config.yaml
horizontal_flip: true
color_jitter: 0.2
encoder_mlp_ratio: 4
encoder_head_dim: 48
encoder_bias: "none"
encoder_parallel_block: false
decoder_attention: true
beta2: 0.999
adamw_lr_other_params: 0.0011
final_lr_fraction: 0.01
Rows from block 7 of the encoder, named by matrix and row number. Rows with one number belong to one attention dimension. Each number is 500 + 40 x the weight over the matrix's rms, rounded and kept within 0 to 999. All counts start at 0. Numbers have three digits each.
# v: window attention query, key and value (stacked) (encoder.blocks.7.attn.qkv.weight, 864x320, the v third), inputs 0-106
# proj: window attention output (encoder.blocks.7.attn.proj.weight, 320x288, transposed), outputs 0-106
v.132:521462510564461533548457476541537524436532492447507488559519505503560461513461438552454562494478451485468529523524523452478589418471434416537438469451508498492568476471507548476547561457511526487449415495469409411531544472520511453425465557567507463583508447526521550464518483452500470443476507479569504466478511392472429
proj.132:497486466511535455467526483484437490502523527505534479517455554503450515499506615548515545412480487494475524450486481446464473559544459535464441538559518479507516528498453502478369428485424501504533518536539544557516480609495518586509494492400470604504500537545534478474487480526437477534508475539479540521463457520474599
v.133:470512497447556447470473603540486520553591596541435486522474438438534524474388435435530448442483501485487444480520472466531578524478479485558487468559438526601455458520484474524540569440456527513418443484515447434560454461590447558540552462524478507531489506504548516472403534507554504423533365561483505502429601615595579
proj.133:522481535596477516490503482510561421461523454500493507555524413554540515453572554560461451515511479496481549547456501553502540427498500495503533441510497479445540534491459498489550443558438493397469475507440518493499516571547486543560535516499554520471544526430514482539553483547456497484420609483502516452540556477487495
v.134:503473551484546476578515476517443469475503502525532496475487476553488488423527450368531497552484525542447430516448526511473495418468557570524525547544501472537451490526496557465511421507511541549523488479506534512434523433592470466509560448506503464526507539485423560565504471475552499477460470455412556546496580618447527
proj.134:444527466490512525412524508487538515482427494421443604474529475580506535506540540543561487523585458504507599550481467446488542522447481473492477533462430465407563490537572504498547482566410529458541573502529447404523505472479505503587538555490548515505467462499554396409510509514479578570494522541515420514479502414510548
v.135:556543522433554556481492522516476528535433526487503544532500540487485436523485432462642492448519518482472492480497436573549487478577493558464493449457467496450526450516503481469522495552587508478590550489456525458469471441458469544577517478519494457496507529452545515492547496537510497490511548465420492525439561569421487
proj.135:452526421489422409522446480482493454540483483577504592482526470542558519458489507437460489593469543543465462433480504472433503486430518416438479547595475522511512501477453501512365490443491487485493515543508483468589527573531559456416537479487491539491544447511328526406510503459544467457513520482539485454583433466516499
v.136:507452463638530549534493475545485445544452518531538433535492531513526443458568443511474563484460534592441513533501522459511517520544428508515427445536402480485558455425461551555544563414485444440479494448498510471549498506503587478529505600471538444445521479566482511513506503503431533464543577519489413504419548530506481
proj.136:575482541475491431507516478451471507510535505555538504494457484525474562573486626506529511547497441504537453493499524419446504453454481540459575528406523549531439548573460381477430473508515554491439544501447466529543466508539464610445509489579456485486524522486565528484543542477491414480485479564461505494554482459477545
v.137:539488468405545516562497504494493543568521533481452575558445486516453491492478436519561466466546576522611547495495400539517580459571519538476509546560539445490468504570521431443489471558491536454550547496562434375443577501465491528509456480506490410446495492493470558502507511517564475479462444476434492458523520516496501
proj.137:436571485632505434460443461529533534492482528528561450437492436474526430455534465522498522581473581457452534482406494511518519477484447459539447508501462531503514521437557543530437559422492500439480469501389518491590486530516448459548532461434535609521489475466517507492433511448527511463540523494492506507491460530539517
v.138:606429419552520520612484464457483577558553557537467490512476588538517466517518456494507518507536609489508491529512442515547537425547398530604522576511451413519501569525508540579510532595484560503565466466539521531406490521411440580537486506501494480484481517475507549609461499511506537483508504444448563436531514545490430
proj.138:474527467460515514449515500547500488508405499562565490566468457452490505477526475530487525570460448493604474560515532479483544463500500451481453519474437540489514531489523498488469446468538501380478528547547447529573462541553641490479419480487519540541530518522514437479461495541486468490463520560381461430463604516564451
v.139:508511524622459504495435544554530540566462514531531455508493559492446432544463467513484494551471581480518495475559492424529505522560472582495508429524540479455473503490457462537550456443568521568515555541460375556516496479471520586478531468502564505488542446520516550493555517546483435502524453461521491490466503498499531
proj.139:477508468444521489500579482423397436484462514488501511495474491501519548472524555542582544424525395495489465507565539598463563470536446442454523519463461557566518538491515513436453472478488503460442413501481614490478476469485519467515516524459548520532523564473474461499460458508508514487474484532454470487476533536471423
v.140:465475494520408462442463427511534429519409491449523547507472503484550564501552544432498468467528448428455433498558533550460449549462510510476539480498516551515509534511489449435634518506512502621537503448501486535520489521513464494418506451522491594448498509503412447524560510460505524499431597554525504480497490463471433
proj.140:512433458410584458523518508507495445458567518472393470474471519502480542517446549499470455483483508530513469496442424508483502574604513515506443516569495472478474385486467587515513522417488417567446562516511454440479548343477536451548541581464547451520442424551527482487560447513454547581559436454511483485440469444491567
v.141:574474433467458604550574441471566456497562438497502519583444537531512479501516413530419559467431491560554552529560440495423560504471480497533462520514596508479527459494564452478497471423529563484543452525494505540565516508550588430433443545542477506514501479519545554521501459450473430484531541547518510432542417406531550
proj.141:506460568501543506525487427481518537554403491438542379488586535501558489473504464518499509525506529461451515470462508465531357432544509463485518512466554449468438576507490508516447580503518506530456530439525547509416493520529464615450508503445485536575517473573526483543405492489504526434528452486541428564453482441479580
v.142:494493480558541554504496422512536604520484532417458509549473517540517568494464520531435505520404500455534515443518538528484605579467384477522435526471616537481552514477539496515458526472458503451463449564484477553525495509535514506470462434544457600493498510539580543432507521465476439428507521571557507477506409408555491
proj.142:523504546523494548572512518454543506445583487550500392539501529484529515546460599514552568426464581573470490491554477473478432513622545462531509604508454451485511557444451567517435578505456500488527486475457493540417496561473498449497493547461566516628559528514424496551478402517399554550484498477522489460471495505492494
v.143:489417541538565595549453417472476493460494450539519478477480567520420469502517458538496477478470540476456520466483578529476524495524493504540554458430523478546507545514533493451509475466496497427478429552508501482525537542487461471427436502539494551492518542520481551512499550428503533562504477468469544526545458496480468
proj.143:494496449461432486500527554508475530557502551461529519508507520489512477483499523570480536529512498515511521536557448495589492509510445463479460552512479530448524476505472548528466538566408504582522498451541495536468523504495541492576561503475512498518458522495542520583457508558446464437504512513524438465445529489509504
v.144:502494514546578522578485410515526508389470498493550512489461455529527487480513539423458494501492519526508543453445448496545569427426465501575452435482516539459541457532542543530478486561450507459501517487574371512508617557477480558474499512475527494495372494514464490494483475454490531476485454484536523494498464532522510
proj.144:530478518466510540540507535473444426490514554543561562359459468462454545481471490482538500548491471542461518434509519474486441518503479511462594542527556517525448554564612446495487546378513475438465511554505578526485518465529504447495514530558500521517508566481444512460572491496477514518521534502473387475551507503470514
v.145:538525381559520442515509478538409488494473459541549555485512489446598536537515462458506454567505513526446548418477479497454486431545451555576470516487458490555485457507436571469528512427536478509531530404496474518534441524500483526486562523497455541510510522501477550439470493525557484500516466529444448493524498517463504
proj.145:510531543391481479567579469556538517412516492448496559515504597500359452468506486552421551494502442514498478509529467484533499593435513527462568510549613502527488494548537488502482524563548553485432486564512517433386507496499489460525483470511487548426467539454436408503543483535451511472562511489490471506512475520512542
v.146:442536556495481486452483462555505470449515459550452556494533451507507442521538473461573487523453498485430501579464495501470442507437509606450494530617532489489565470503515418509517505469453525586564558532461512487498511481538514486521483497478516473525489463507526510528544465471525572620536494501458523485491478549478518
proj.146:496476501492449531513522445566527491578491496489468475504399464538518508599505507519452428454486544597552520528563448535445500493545432434595495489501505463487489549445457528506515518504486494461489466425510493467461528531511505482502511515471479520497441532452479481575501505494491437460515529434526489449526464496503501
v.147:492513544548544600435481492496545546503498475426557439496530441566517501513548578500545480456538462475508537549547487439490409536567483388506515623521552553467548575512479497517539520523470486481450436478518533534491528539396470525499493505488503512508567530483466571459463472540466553521621518552480580487526530412479508
proj.147:386507448508427444532508576529495469541482519563454584489533466597544479437451386471513473476525499457522455470445474539535501429460537483439493475534510493525476460432472450501575506463563552554518510534526477530506509487525559469591491492503536516517498440482498472507474485464541550534533515360440477509520402529490482
v.148:436526539518539580510434534452622515479544457415564512467546402511513539482400525523501545401475503496534554525545482469488531470458521419479468504493404519510474537505480534541468497487503513496481503490448486517437476500472473514457496459549522481493559472499462593452465524510528497447506470524496538534455484425499490
proj.148:549471498467490488524567555563494467396445493510413490463497507574585521435503468444487519553512555514510488458495516462539520510544506506496508468513446479488437513451516571496440493548512507423486483468479506483496496439558506469535531500452551546509493498520524481471518436576501421525449560485482478501504544454467547
v.149:505576470491490533532489516517490515571422470472498463481583535522518489547533522496459488503488541511545523509456493511516471548466536536482462489507521479512547500437465461436594474460520506479485546530465483428560499554528516545443484565566502527491458499469477515526464487584516500490540511484509483548540426517470491
proj.149:472501476486500478483482514421474539427529462512511481514527452466523509542469518502545516456499429515461510408493551515519512533482484507458503534452513488520509476488494504497411524495461508561519462498509536540500557483473465454493525513457477430533506522471528502518554540505535536487478449425508498486548488492467510
v.150:539523515460541586541470497504459522451521474466490467539446453516534522517466592575490488441441523489425515539587488461520383498528452492512444544554502521497488595495507508452508572461614489482540546526564431689559501511454524505400429464404494545477433548504413489495537577546559459450548517480475465458563528474517504
proj.150:502443511515451508436416494529556443536483572533480541484472554586438442464525454488495580462464597432462507540481503496486566426462456429496509437496469544476575538421490490474552419451450540469559533472478492562589470564483554588499522547548494496521463451486453470479457480487462588528478583478495510522445497517491470
v.151:504528568505540399474497477500467470517546533486457497473523438497471450535440525447566539527490531418535476561463504463494468450494495503526491552552458551554495459498483473427493515427529481471484488589490499521554504492493518482491508503515562553597431475447571496549564455647576490459510548438528437589597542503563502
proj.151:508479575485562530423518540483502483503516516504495455501508504502577515531517500536430484517439475472516487496521534550478542488560477567547535481421556443434562501562469588487538541483487477470555504559473461520532428534530539503483443505457449500486594514483484530499472546465463494455472503565462546471473523392458482
v.152:442442493678587487529506499495468537511483545578559513484514512472445506482590513455532529600478479583430480601493440464564445558438524519552536597584472547471524572463473559443478486468536383469439523524552488459554517492388493533419523388481563590451430506558492490443531455500536547542544533492477476518571522533507446
proj.152:439524515479535466478433494454509476503551513433385442476510490498573532493387527477526506513506531489565549471524459473458569518549493516485532530513521488502364503557441459539485483423533555545508524491572534581514486468473458520461443529426455525521497498490426542554421479479533483503526465513439490506508461506493494
v.153:513436439529475487582487488454452497473485496582496576554478616407517540547450480491497445489542513470526552491592540428505546472617484574479554465474409494484450556500430560486569530492530531489413540501518470458465468504486460579436575505502469536489505524498447459415456502516501461405560500534506500443476520595492495
proj.153:529551495495449433532519465496504481513520472498528531524514515505448471484455519529573509465437442542519462452514387486496549494366469540516441460515511516495510447591499409453405525527504473503539490464578499456550583560483461551511515479550548457472497517495548512470472515456504608515478491505533482487522463482455470
v.154:460503530503508444395521510553516503422448467534471506545537393547485516525549573424454424478468557483419473478409518457503468409549572533521528510525601485533484627444505518419457534500535538606506562452473494541525505489517453450472552539446459535510433508530429530462523419557595447482500490446483478392531513550505535
proj.154:571487532516465450490521475471536573614526505509489478526530542531462479552499552492501475489495563526527505488510482460496428491443459510503430503501480521490481521545525512513464445458424496528511486523534468510425497472499506548547534476540439518550496494498528481492473523540428523535554544566495535477530462524506572
v.155:484439529565495496455494513493429461418516487475484536531508475491440493582493534478519426535471489496503480539481558509456455417574567457518609520522576474513468448510442545435409477482623517545485551484454414455476503515466473483525615552492503487565507493563429532459523465607513418540468483494478524500543477524465515
proj.155:494571551470493539530531499419497502487498519524386470403476480523515470453566507494475578513526468515482482580548495490529439432424475514510553471509539505473543559540583482447519502553448501474429442533593549495441488498528491607529463532456567495496452466490510503486470499499517511489596620487491525471469516436478556
v.156:513434550572535493462466507545496495502450522522557508475532472527498494516538541529510522629472503545385540471430452494520403527412548460490488543597575504520516489467535557404558496515494446547513580501518494551584461420517459487424493513569536535484493542515520506527467448526511535489458513506528431536536510472491501
proj.156:536514505435531473533490467510467414455482462514396508450478496474456500541481620515464457424525561523503508567519592458471502518477509558539552499458525472441475571483523499481537477519512507510506513529473519527493464542486432543527546491408478502568529419525435610504497504516500518475515504465445499506504417525554541
v.157:526510369506464418560554487511443531507550465496522519515446528498574531523485495507467506512492526579527556582498481509479593468517460472467420371483480488469493461477541524534477564508513513424496506478525488549495453475587516523569466600532457527503564530469514521469461429500512518526521554484438502549426421526482599
proj.157:493491567458521454392570550545447408486421496514490518555541464471481495512533450544516536513542478533503536432474534596522505484501527460399508563454507593462510559477491535491575480540478520488461512514477553411469541614572526450468493507520455432437529464507500467474517515501518555462471463513545463515496511455512455
v.158:489454611503543501493519528526519479481518524479462450492528378514492449428493466473455509459512532498462448521443445558517460400521468435498493502437617522468557504456554479524453463496517514522524469522540469478528537569561560416602488564460566530536485473538515494548539528588540460470542488428587550452497404554477540
proj.158:574553517466578497416502501478552506500595479544594449446469571519601498572531494527491558420469523551480481483442476493468403515494520525498498520467485504526524523481457467528522561496517480484553465460488519460494498463547506543520425490562508500542537454528482532500524455422396444537557470512475489472487452416465495
v.159:527493533441489451468523515477517491531485474476465542483465431484521507461469535545498367605473508422493505501429565508455506495541477518562481345470549458545486544521492527435559493436494537539421512493472518500461535514566380471438549505501472587510543536413434501509510479480496451441400476532537564521510518513464473
proj.159:541477517470499507536512484540504518548542542538544501465450583513471452486557505469534475474501499520483531530515592455517457467526512448490465534537461491505567427542525487516481504561570499531467463555540469519496468562479541587431513488513455447409436537519498496441452506497508573499541513552543517499550482577495530
v.160:474529477488494524418454455523496551490512497492422463504471521554484464529488524507467501505510455502519587509511555462466502570493494496505520526512485516510506566555477453467561483444471446550545468560541525523477517535495509499464508523418446487481475485494478572471489509501500506488570500527521544511510514510513536
proj.160:503452511512502486545510511482539430479526528593542604470540469470476507422485470604515501539516482459545478495510513523465485442470474484499464490480529617556520446479485558493521499451579468542503533449463550541541494412488503522467522520542500476511503448459474407455482524510442490532495439488480485499548434443509390
v.161:491511519536550541490450535525535519492457534508484498513498490586467478508453531528480531447482517558617526543505492482494461501592439540469491557536497454523429553524451523476494548475443517459559563511528457501491513566487519469516533543544484511482482466564474540559483477480504462470417555481447452498496521444549518
proj.161:466446590506433465489543458570551584485472497506469467531553470440572483495565548464485526539503515510457468519581490465437480527446526441576523459431553510540556520561491462478452474486542416581422465495477480515481494374520567584538473486477501492473529533554476439481519531534464516481494494556516517438585511576511477
v.162:479511545477489495491481497488487506496473440536539507459540517513552502542432426442460489519499483511438530469542438544510512507527551523506551509508514475535517486432548515560488515518413590565461495518487477586482437572489491524512532502527456501489536513430474519565510482448509506508478485536532522546491536506475463
proj.162:538509524501463443553524529596525528494506522527488489539461457471449528438562544550542469488445493526510481450476512527536504533481446500506411519485510508466495488582431420511439525492522410431498521416526561443513546509536453466512425474490528562498498494493557423517439512485511530469552486478451469407492479475488552
v.163:439437465538513470515583410483432481482477498503490444544535506575485482461502495467513485557516533563505518501467460509521477478442567519501488564494419509464588459564537540437484453574493517470493539484467567429582500427483478441482479504501502557529533422515613515549465442451502594497527565449499474489476532521452575
proj.163:494466517457495489465522512484504523522528454451503510540485518448548524573464482519596533581529416493548460480486557439552499505536503520464509504457504486514454462466537470484577517507413509518504472510490424535452427600480435463415433541521501458525468590536565540555413504555517469459476444592490518530464519473472475
v.164:551403517557498520490480491516458431505527518532502542514459652464535473508492488454516528441491478543427500543519509463513360483526485479518583556566532463496525548492536451447514497468535511505455561520490413471489529490400502460429498445460470485456472496631478494476494496486488469485484503510544505475545494539503488
proj.164:445489490523448528475491452496474604503515451514448517510547541488476535531565491544455602567489524510538465475548439515497538472490487445473469461440448557520553469491481518483548486494537485534531408481560523563541515548525466542528437490527524534434442539496512436545542512437493487482494552474488497519561457554477472
v.165:504563430503509535546492502519463431502494458549439516525513500424504594486516504472434472468447551475431461409458428529476439489513516628459456481449565514494503521535489459472554565417495522426435536516453487487494466493629514518553521585499515408554517536523567457458510487500452394486495483497615536496533430548499536
proj.165:539478521501495459492503592542530483498465545519510541510481493572508428517516509512534555484473530499436502541493441453512522434585515494485477462515480506500551491445513579515470438588467521491550525480559580421484486590456564530528474499534518574446521590497467464471460495521495624472500550410504482384459499562523415
v.166:509481569447533520516538452476515500494536489504452484445471536536425521505440486439511474467553491527558506561537509510526476539476626536456537508467500487487529459479486531479542486500519509519458539480523470531508497458453495498497545484462549558600499421500568473439535448418409597566436515531481518506456519489441510
proj.166:512483498507512478469563479548497501494420470555539505547480470516538518508591463509565488531514531469501513484481489493512530476520474515498497524490428525524489505498473486526518553515447562503411431489463555449450518498474514498492490507509543487487520503519529542539413537547457498455519506511572489547499536498511547
v.167:504477527516488478430498403523458488530546477492432380529485489586440527491557556484382461526476546510397447501410515563491409433547557403465474521564630533512584478486523456494554506526489411531517486539473466514555544541427483498567516511500450566452525499477503541598481490595475451491543492469543521463497400465505591
proj.167:473529499520496535455514579457535511455527525446501495461533478480503474497478553428469494453503475474500486517451495505437450509465529463467614497480550455462513516507560511504444470530505575505468473496455530553474459548545501420570525528472511494496526455489531446474535483484514565482623546530543470530479559529517469
v.168:509529462435538460573485504483470564458455499449579526517465475519572483546659492601512545441455581501567510454584475498443563453526392468533442421443436463461507523552522504485416546484528483424469545500504541465513522450595479558581490532532506443499489529490427511467451502558530458473552490557443402441421467498432488
proj.168:454518520446435546440523542565533521524516489424471483510490492465524461551369488420497512537463461572434536501511604466476498451461530454552535606501473495588519461472518532532489468473487528582486486524515535397582441530553484491390553543496432477544550519504504448471570484502440490464439469522506566498501504462486571
v.169:478440439530516417538469555470443545567550500429503543451540547527501470511581526472517466500540572453483478400441494501420561545569500510449518434521530464519467413411512494519470476477614499563356508477443545538480478524544462510503540603518533492510492526393491488413501501574449457428478540542495470474588461516460505
proj.169:465557605430471509463544522476456562500497477497551527461520564394452459490483475433469536514455482447442572497518595539529521449515516493524596538543489481521546446569516586515469502518510507469546535550484530431528529514518486502528528430499419504509492467510483456491517499448537535496548442560534529463512500490514524
v.170:503458554522506576432456517507563428477442494480455551425493463579457458514463529493478517500490422489503508509434501509533368534485550507589491545501632458519537454469486459476647445451499543499454490466460391486447566608540467515613565499518522534473460436439475449590544510475443549506344572506481531467482559463517488
proj.170:483504552522488434532505477567546526506511449462502470510498496458446476470575535470507500462515531527497477507486494505514445499480507519435469504509502544500514516535504449524457579537502501529468457444445513585566493433450496518430540485506515521459493491514583509544474513526472421475555476503463495495555501553508505
v.171:497563483537413504448516487445496498517515550494481517475494547510541512467481516503482469546491460507433543598489584490476468493487508563565428460533520481519543465554507459458570465449529497521490475525497499518538551492510505528462550473468394529413468469426509535508468473555575471464519466472507530542558497522521534
proj.171:507455488592544495525528524544525474505472471526503483526548482537439486528479517472502467500501507527530514411496422522507508519491563448467496465504501577482483528449505546551469471581501484480469518461497418513472477577483474509460536464554456478462485507498474448448519521553514537479513540539510499519533505525483463
v.172:515589483455483517494511482528590478475475491520490519514459532498524466488418578500486460457493571518477527526458545452534541444436511463488492524536461571533432505478472524588588407503486476427508519457520532571412545529547490499520554428462509535436522478502462518486478483486496520494523496408476547540465556465545508
proj.172:480506432546554494582425480453437450549437497522494485476458502584472487457485475526535475465489454531537486522477432519533475613447520508458503449513458529519459520499527483495480543454492493479512513542517472557632501451435462515458495520524477512544510461553559511452572475584501447540467470558496460465467463534518511
v.173:464499530592447447517550518522444489520533485509526519457547513467592534599541455461502579519528438426510462566545435482503353478518465477507484558452481502536517395505478486521498493506539514416429483534462489508577501540541485500535508550499462436487554582486552543479591497596485545405534501524478460458576503456500492
proj.173:525536483470532536485482526516540502420533510490432553474501488501463488473477560492529500500529500524517605427460517597433557508451577517540441452470514559452535552493470492480601473536500525485480471507509557495404464561543459509527548546482582539439544453482487516457465451507558491490482516410432577491475402451483391
v.174:484576476496541599548455526562528470498445480474513572499517483467494464529505539487503584388538516433649490629415559471488391516472447547500462616471482481507452494501403490503570468455489474440544534536466536465508499411533538445522477513447551434565545553521582504526494479545530534430457436508520497468535535543513463
proj.174:493423548452520450514528520492480474544502518504502444501484544567601431556421462526520559546538511508498493481676477503490519547459495536552529545450480491511541440492504536463512479492497544569531510508492430545495446519394530529496512461516516506478481530504542565519514489543502476469528466528407509428492482531559467
v.175:512544495540430512482474491492506450530516452454487525554445565418541562451551574538520469493461448447492485518592625515439534553471483522497571538468544511418492467434487458560476468551421379428421473532550600383508542407617479486620486466518446454496524490543532503497503459460348468569500547522470451427415554566534505
proj.175:520509446526455554446478587511524604477490499456483500531451519589480502549384539529489489494474479514543499512419367452478492536552485539485489496534536545493532455478562504477550532493565566481546576529449462508534515560516443465512540534413554523384510546474458489474523406420535463486586591474480537516519481491526503
v.176:494508572457507506530568510545560476513488549539496510542543500505517486446513496513495545523513469545572485442443416531558435428469470540490456521466555533415516455475508447572522530523464477429519500498507485495516462472563574473543485543545527448537464569530571484429471490434431455462384526511543422453526525540557551
proj.176:587528422542514487463494509483457415585531536600597571472481489505457485638491539521503541516512504455476487557507510492497487593444490568535506500422548438484465470454521484538554491417455508582460475494529451530551493504481490541493467525524480459550525482534520540568537459539514538500498466495419505502506445468466539
v.177:521524464482516520500472468548456485458488483542562454523498498502514496461423464496516492532440570609452456443479469509533505443406482555489458486494502573515589550552617491476436461342426512468577487546438508470536531451559518503499444452526477505458491498492489449552530466460456538478488549479476557578494506599499555
proj.177:436522579509551490538547520543470476516481493507446486538435482422515462521563542520433461403475469520462550485560451519468480510612464471522527569524460471547464522482473554484510544559484489509432566514513503508649508626490425489524516453495470520506481584559423508556502462477503498407455514546540491512487458470541421
v.178:543443604403524474491535471536501480435519524464547579575482528468551460545547484494527597530460533585473579503531518548501466510398561401509429481500478439545527519542540458467414514555481484529496503485568446506606496465583542488519458498538513544494472488518436413560429545445560389452411560545506411507511452424467500
proj.178:570478499563509548460466450519499578496505494605494483534463442493531502534552473507499518455508546456455506512514540498524444435563543546590539459439570505448526471410452482504536538455563510584463567520490523576486460556580521460461496545493541475472525538524515511572553423454505533527509536476592536475546468548507539
v.179:539447454522627538517539491546438541488460507528499495494504535528447526514520402470511389459568457494439523482450476555531445460592458518536510499600630478547514496542538511489598561471504464553553498501444474494523538465501533535532534516406499458542483515511490529463479478492454573556515548566449520533479538498459545
proj.179:486429527482451468513448510587474491442467480481450546522529498456500497464520528500483494480517617505507504468508489501500470490546527467433453573443479503544454458514485453494528495501573565466487514451532583433423453461449495504498483475607542588422462474502549391600386519459490507483483467426488521490529489467456456
v.180:519499464481542530587497485521482498524516483563568495471520380489493522504570489491446454551491480579543510451329376557523451466452494542472531491502528470529452438492569444445516501489442482488485543499476462417482513463506499566520536617473548438468478581478536440567469539541436471516457497500512524474532503544515494
proj.180:510522490467490531470435536409458436514524496548509465522536467474503469577428493523561563471520527472507524553510593554513475468516441568555457466483531443538498528487492472478488432443519498530492473557505551539497448526482472546502524499469502530575547508511508555499489485517588586507473511484498517594529520516488569
v.181:536551487514502514510465500471456502555517536500436537498534510463494445556552526448606453475507495421591519501518551506440533611466477524489487470520519432445502485471492430474451484515578545526497515576468472518472537498452532550473480541566529531516458491409455489501556567539559383499544498509487550532566462486523491
proj.181:460440559486469522456486533503462543457503537515550564521511510500474453484527483529554560491470486433495511518433611533545512480555584492470525496461520513488447489508537501445565499486454554486505435381479489510528448494506514510417477508508475417499487541471489480510511506491527528482457445515484490465445554470480452
v.182:493461458565489491342483409519456558487450519454520535469530465540456519489650557446431457545516441500446539538479576542539512504608547436519500445600640408551412593490489511386541521532599479618484575476480406527499511479463496543450520546449485533474466474443389544491474479603588457539482467561515511495537477429510466
proj.182:466503508478477497512485512449500529526442509468400537416453570525426520481464491558534483507511536484538501476462555476490392501418571581514484473477485497514516502460457506565463459534467591441473438575508517470441496502434535450522510497505463399584478443492532526527568512480523462505639435456485483484478530555483530
v.183:432556544539453512546461542509487551519509530550569535502528496516488501526458556489531425486377515410581487539583559504498477572575485513511521461487525402550424472471538496471414456530483533506389522544534409431460473444493466580508507543534490502526493518462488529428540550523468424427449413563573578428526501446557458
proj.183:549507525476516542482508523485415538533502492508477594473462432486465463560525528478493531488513540515517506381414509407480551482466498543523486496552472425489534513548432487477443473449538493550493495442490533465544505523517532527518525547476501417527499538518430492462490503531487518483525625452434393525566472535482531
v.184:511511449485540535605475496477468533492558534470445552524484560531505494473488577570534531511478522491513522513527465452480502457492526551508448488543489538475505464533452495528474491468558457390512535518491564509513535496477507546500446498467548455481488483486554510470514473545474530500525454457493499507471495536478574
proj.184:437473436534433509494478559449482423502483490506505476470515513486497503517444496447443503516509468515503530467458477542485569496536436469467477504476503517516517419527533518527529491481445538502463500464462503473528533510484500496494500543501462476481497525471495470488501477496536464496469482501518528504471459473545469
v.185:574467472425494438455480437487497464480505524530525587500490515501487568504685414530468464557489575488417550491455531504572500416524500455492528453562496475546487492554531474459603508483594543604572499423482516473443444507531465572477489488540472454396471555492481452514489549514551460474537546454472528445508472518491536
proj.185:457514461561465551498440479503469524555507450458469442479424548514537569501434517471556467367541466539564431592395428539474477551566567480548562457504502451531490428485508442442488403549513538566519467488554465606458526519496550484464465511531462475471480554423543509530484494472622488505539401570587530461484542600499514
v.186:496559401442481553520515551506569536469448470516477492486464538499494529498532548546473466525508505499489537501473502475533503543401511532501513473512545545461533467469542479500603454511452491427487504490537619487505516443657463523529558472403538447508521507529527475447536457455462540460500533544456467424490546479512479
proj.186:464483501499506492505452437461496443565448515542525493503480486480523484468448439481536543467493532560507543491461491514509490514558506468507454552526373498589492468517501540540522506463494485536516590499445500507492484568401474532530513575552429518518489500468509537567511491539435492484450514437501513581470527537471509
v.187:398623568510551614434553476510512549529448556442494464513510416524517564520517500501594422564488554453641484532476539482562482439524461517511473534543489579524429568595428500530489534504426482428494510538525544542487463518433546561488501465475614535548488404518499566565508572440467564557473495449470496548461512385487412
proj.187:457478462565424456515466511554520531505425521514455568446491433572566465541498488497413496498503530500407543562457564508489534473502458463513395551466534424471446489553586463499490449547495525472447512484468515520509504401450502446535503527601469483478516606493475435553557474499520445466463456510392463464497583572480516
v.188:456623514412483518490463540544540512482457471443505572545532473512461496508508591474450407439468508475490515591474573495496464456556527463469482489560607470516425528407457475495518482493446494481474525504436499575498511553524493550581536485447444521528481474439424497523454509640521418471441476465559481558523482442523471
proj.188:487434495587468483481460530446449485487494477501509455492525414552499484474451479518551489434464470504504547440514476483524470570414443535489423485521516511529617469557543493511421523504494475506548536500536491449513583464523498526518555466522507467525532468534548458457531518466439503523561480425488531538519480590541512
v.189:511468537507582441560470527555453536534448498426528421509504532544506461513479489496511523462514537487496502506478483548526502568507536530514446571542559501514449504465473524503572491534503527461485515464545454463539502506512507503472448520516546544585548459473462501549531525534492550478499500524502452501456496499498457
proj.189:487486538440501475448481485573529543447533538498466505486503492446478463484524512501508533528532502507489472479497512483500516557520480462458546536419544476512509452524478527543468564445454541528524473535520474495508492456517519450489453515507531456491511491471546456524468534458450466444475472490480593495527495473521511
v.190:582486453416511553481511393563515494459442497514489511514428387503502485482463491521447440536404531554463464440443554597533467412484483488510403396509552480505546505494526518477535530533493540482531494441481405502435504574556509480564451528495505516417499480500468517545366531435546456538461492524539540479491458546487608
proj.190:568523412541526533478545504485486508466431486519471526542595513452509519475579568495466578542541503510517531478408519478537416554491508518459513467500447429471386521563594506473515495480478538448557502511501555525572493475532479522478510544534482513519447532499515459529599458548587580468500526497470457522466511534495484
v.191:474527507577526376530467486563401532415574491486471555487501495455525500509542466432524513415470591518415513426557599483421543483386554527574457443494563471521543558453437511441359485403659470532390540477489501597485474531546472489505521465366508441529431507447456469419511542615575376495506466523541435478559464633487568
proj.191:511450396472521537417478555440505540560421430473513486540554521474537489514457587485428583540548552457487495516552514494503470496608507509465457593475444512553428484614576636511511494510481527490597549425424449449433474486547528519458586509569417597471548580559475506469551509444431501495453511491520515517520411460511435
v.192:438489478566535520479443511488505486496487483482491486513484457457522479556436547470520575525526481549552409512493524493528429529535534467484512526466505531528560484528505491452500465468435459546523520501500530494537465526455444474486516463472467495483498540532514534513474472484457537477446550513441504552568491545528425
proj.192:573484528476490466531524489510452500528520526507502435512501488533438486466571446472528458450478537471439508383479475532496527462456524418551503512528506486472469517501526483480506582463512504436408460497517515503518510513553507550535504552475526490485538495503507466493499503475549462429516460497551515537469510489488548
v.193:471509514542508488540519519493553499513490480520479515518482463493552487417496516533463490479487487464462496443486575528480482482511450460561511424493527510574498444527495495488509526467453504478456514564492454561524484521556500478518553456462478591473482501530486448534534503482505508504437544500536482508507556546485518
proj.193:497528474459470492534536451501457511518545471537494435459463524483479497522489423420451534556487491520528510531508465532500568495506522546435454508530412476480512556399516460503451492514525554537531504532479469460495508485480486523471433503536573474527492491486542518490485535504521510498507421472474549479529464448475490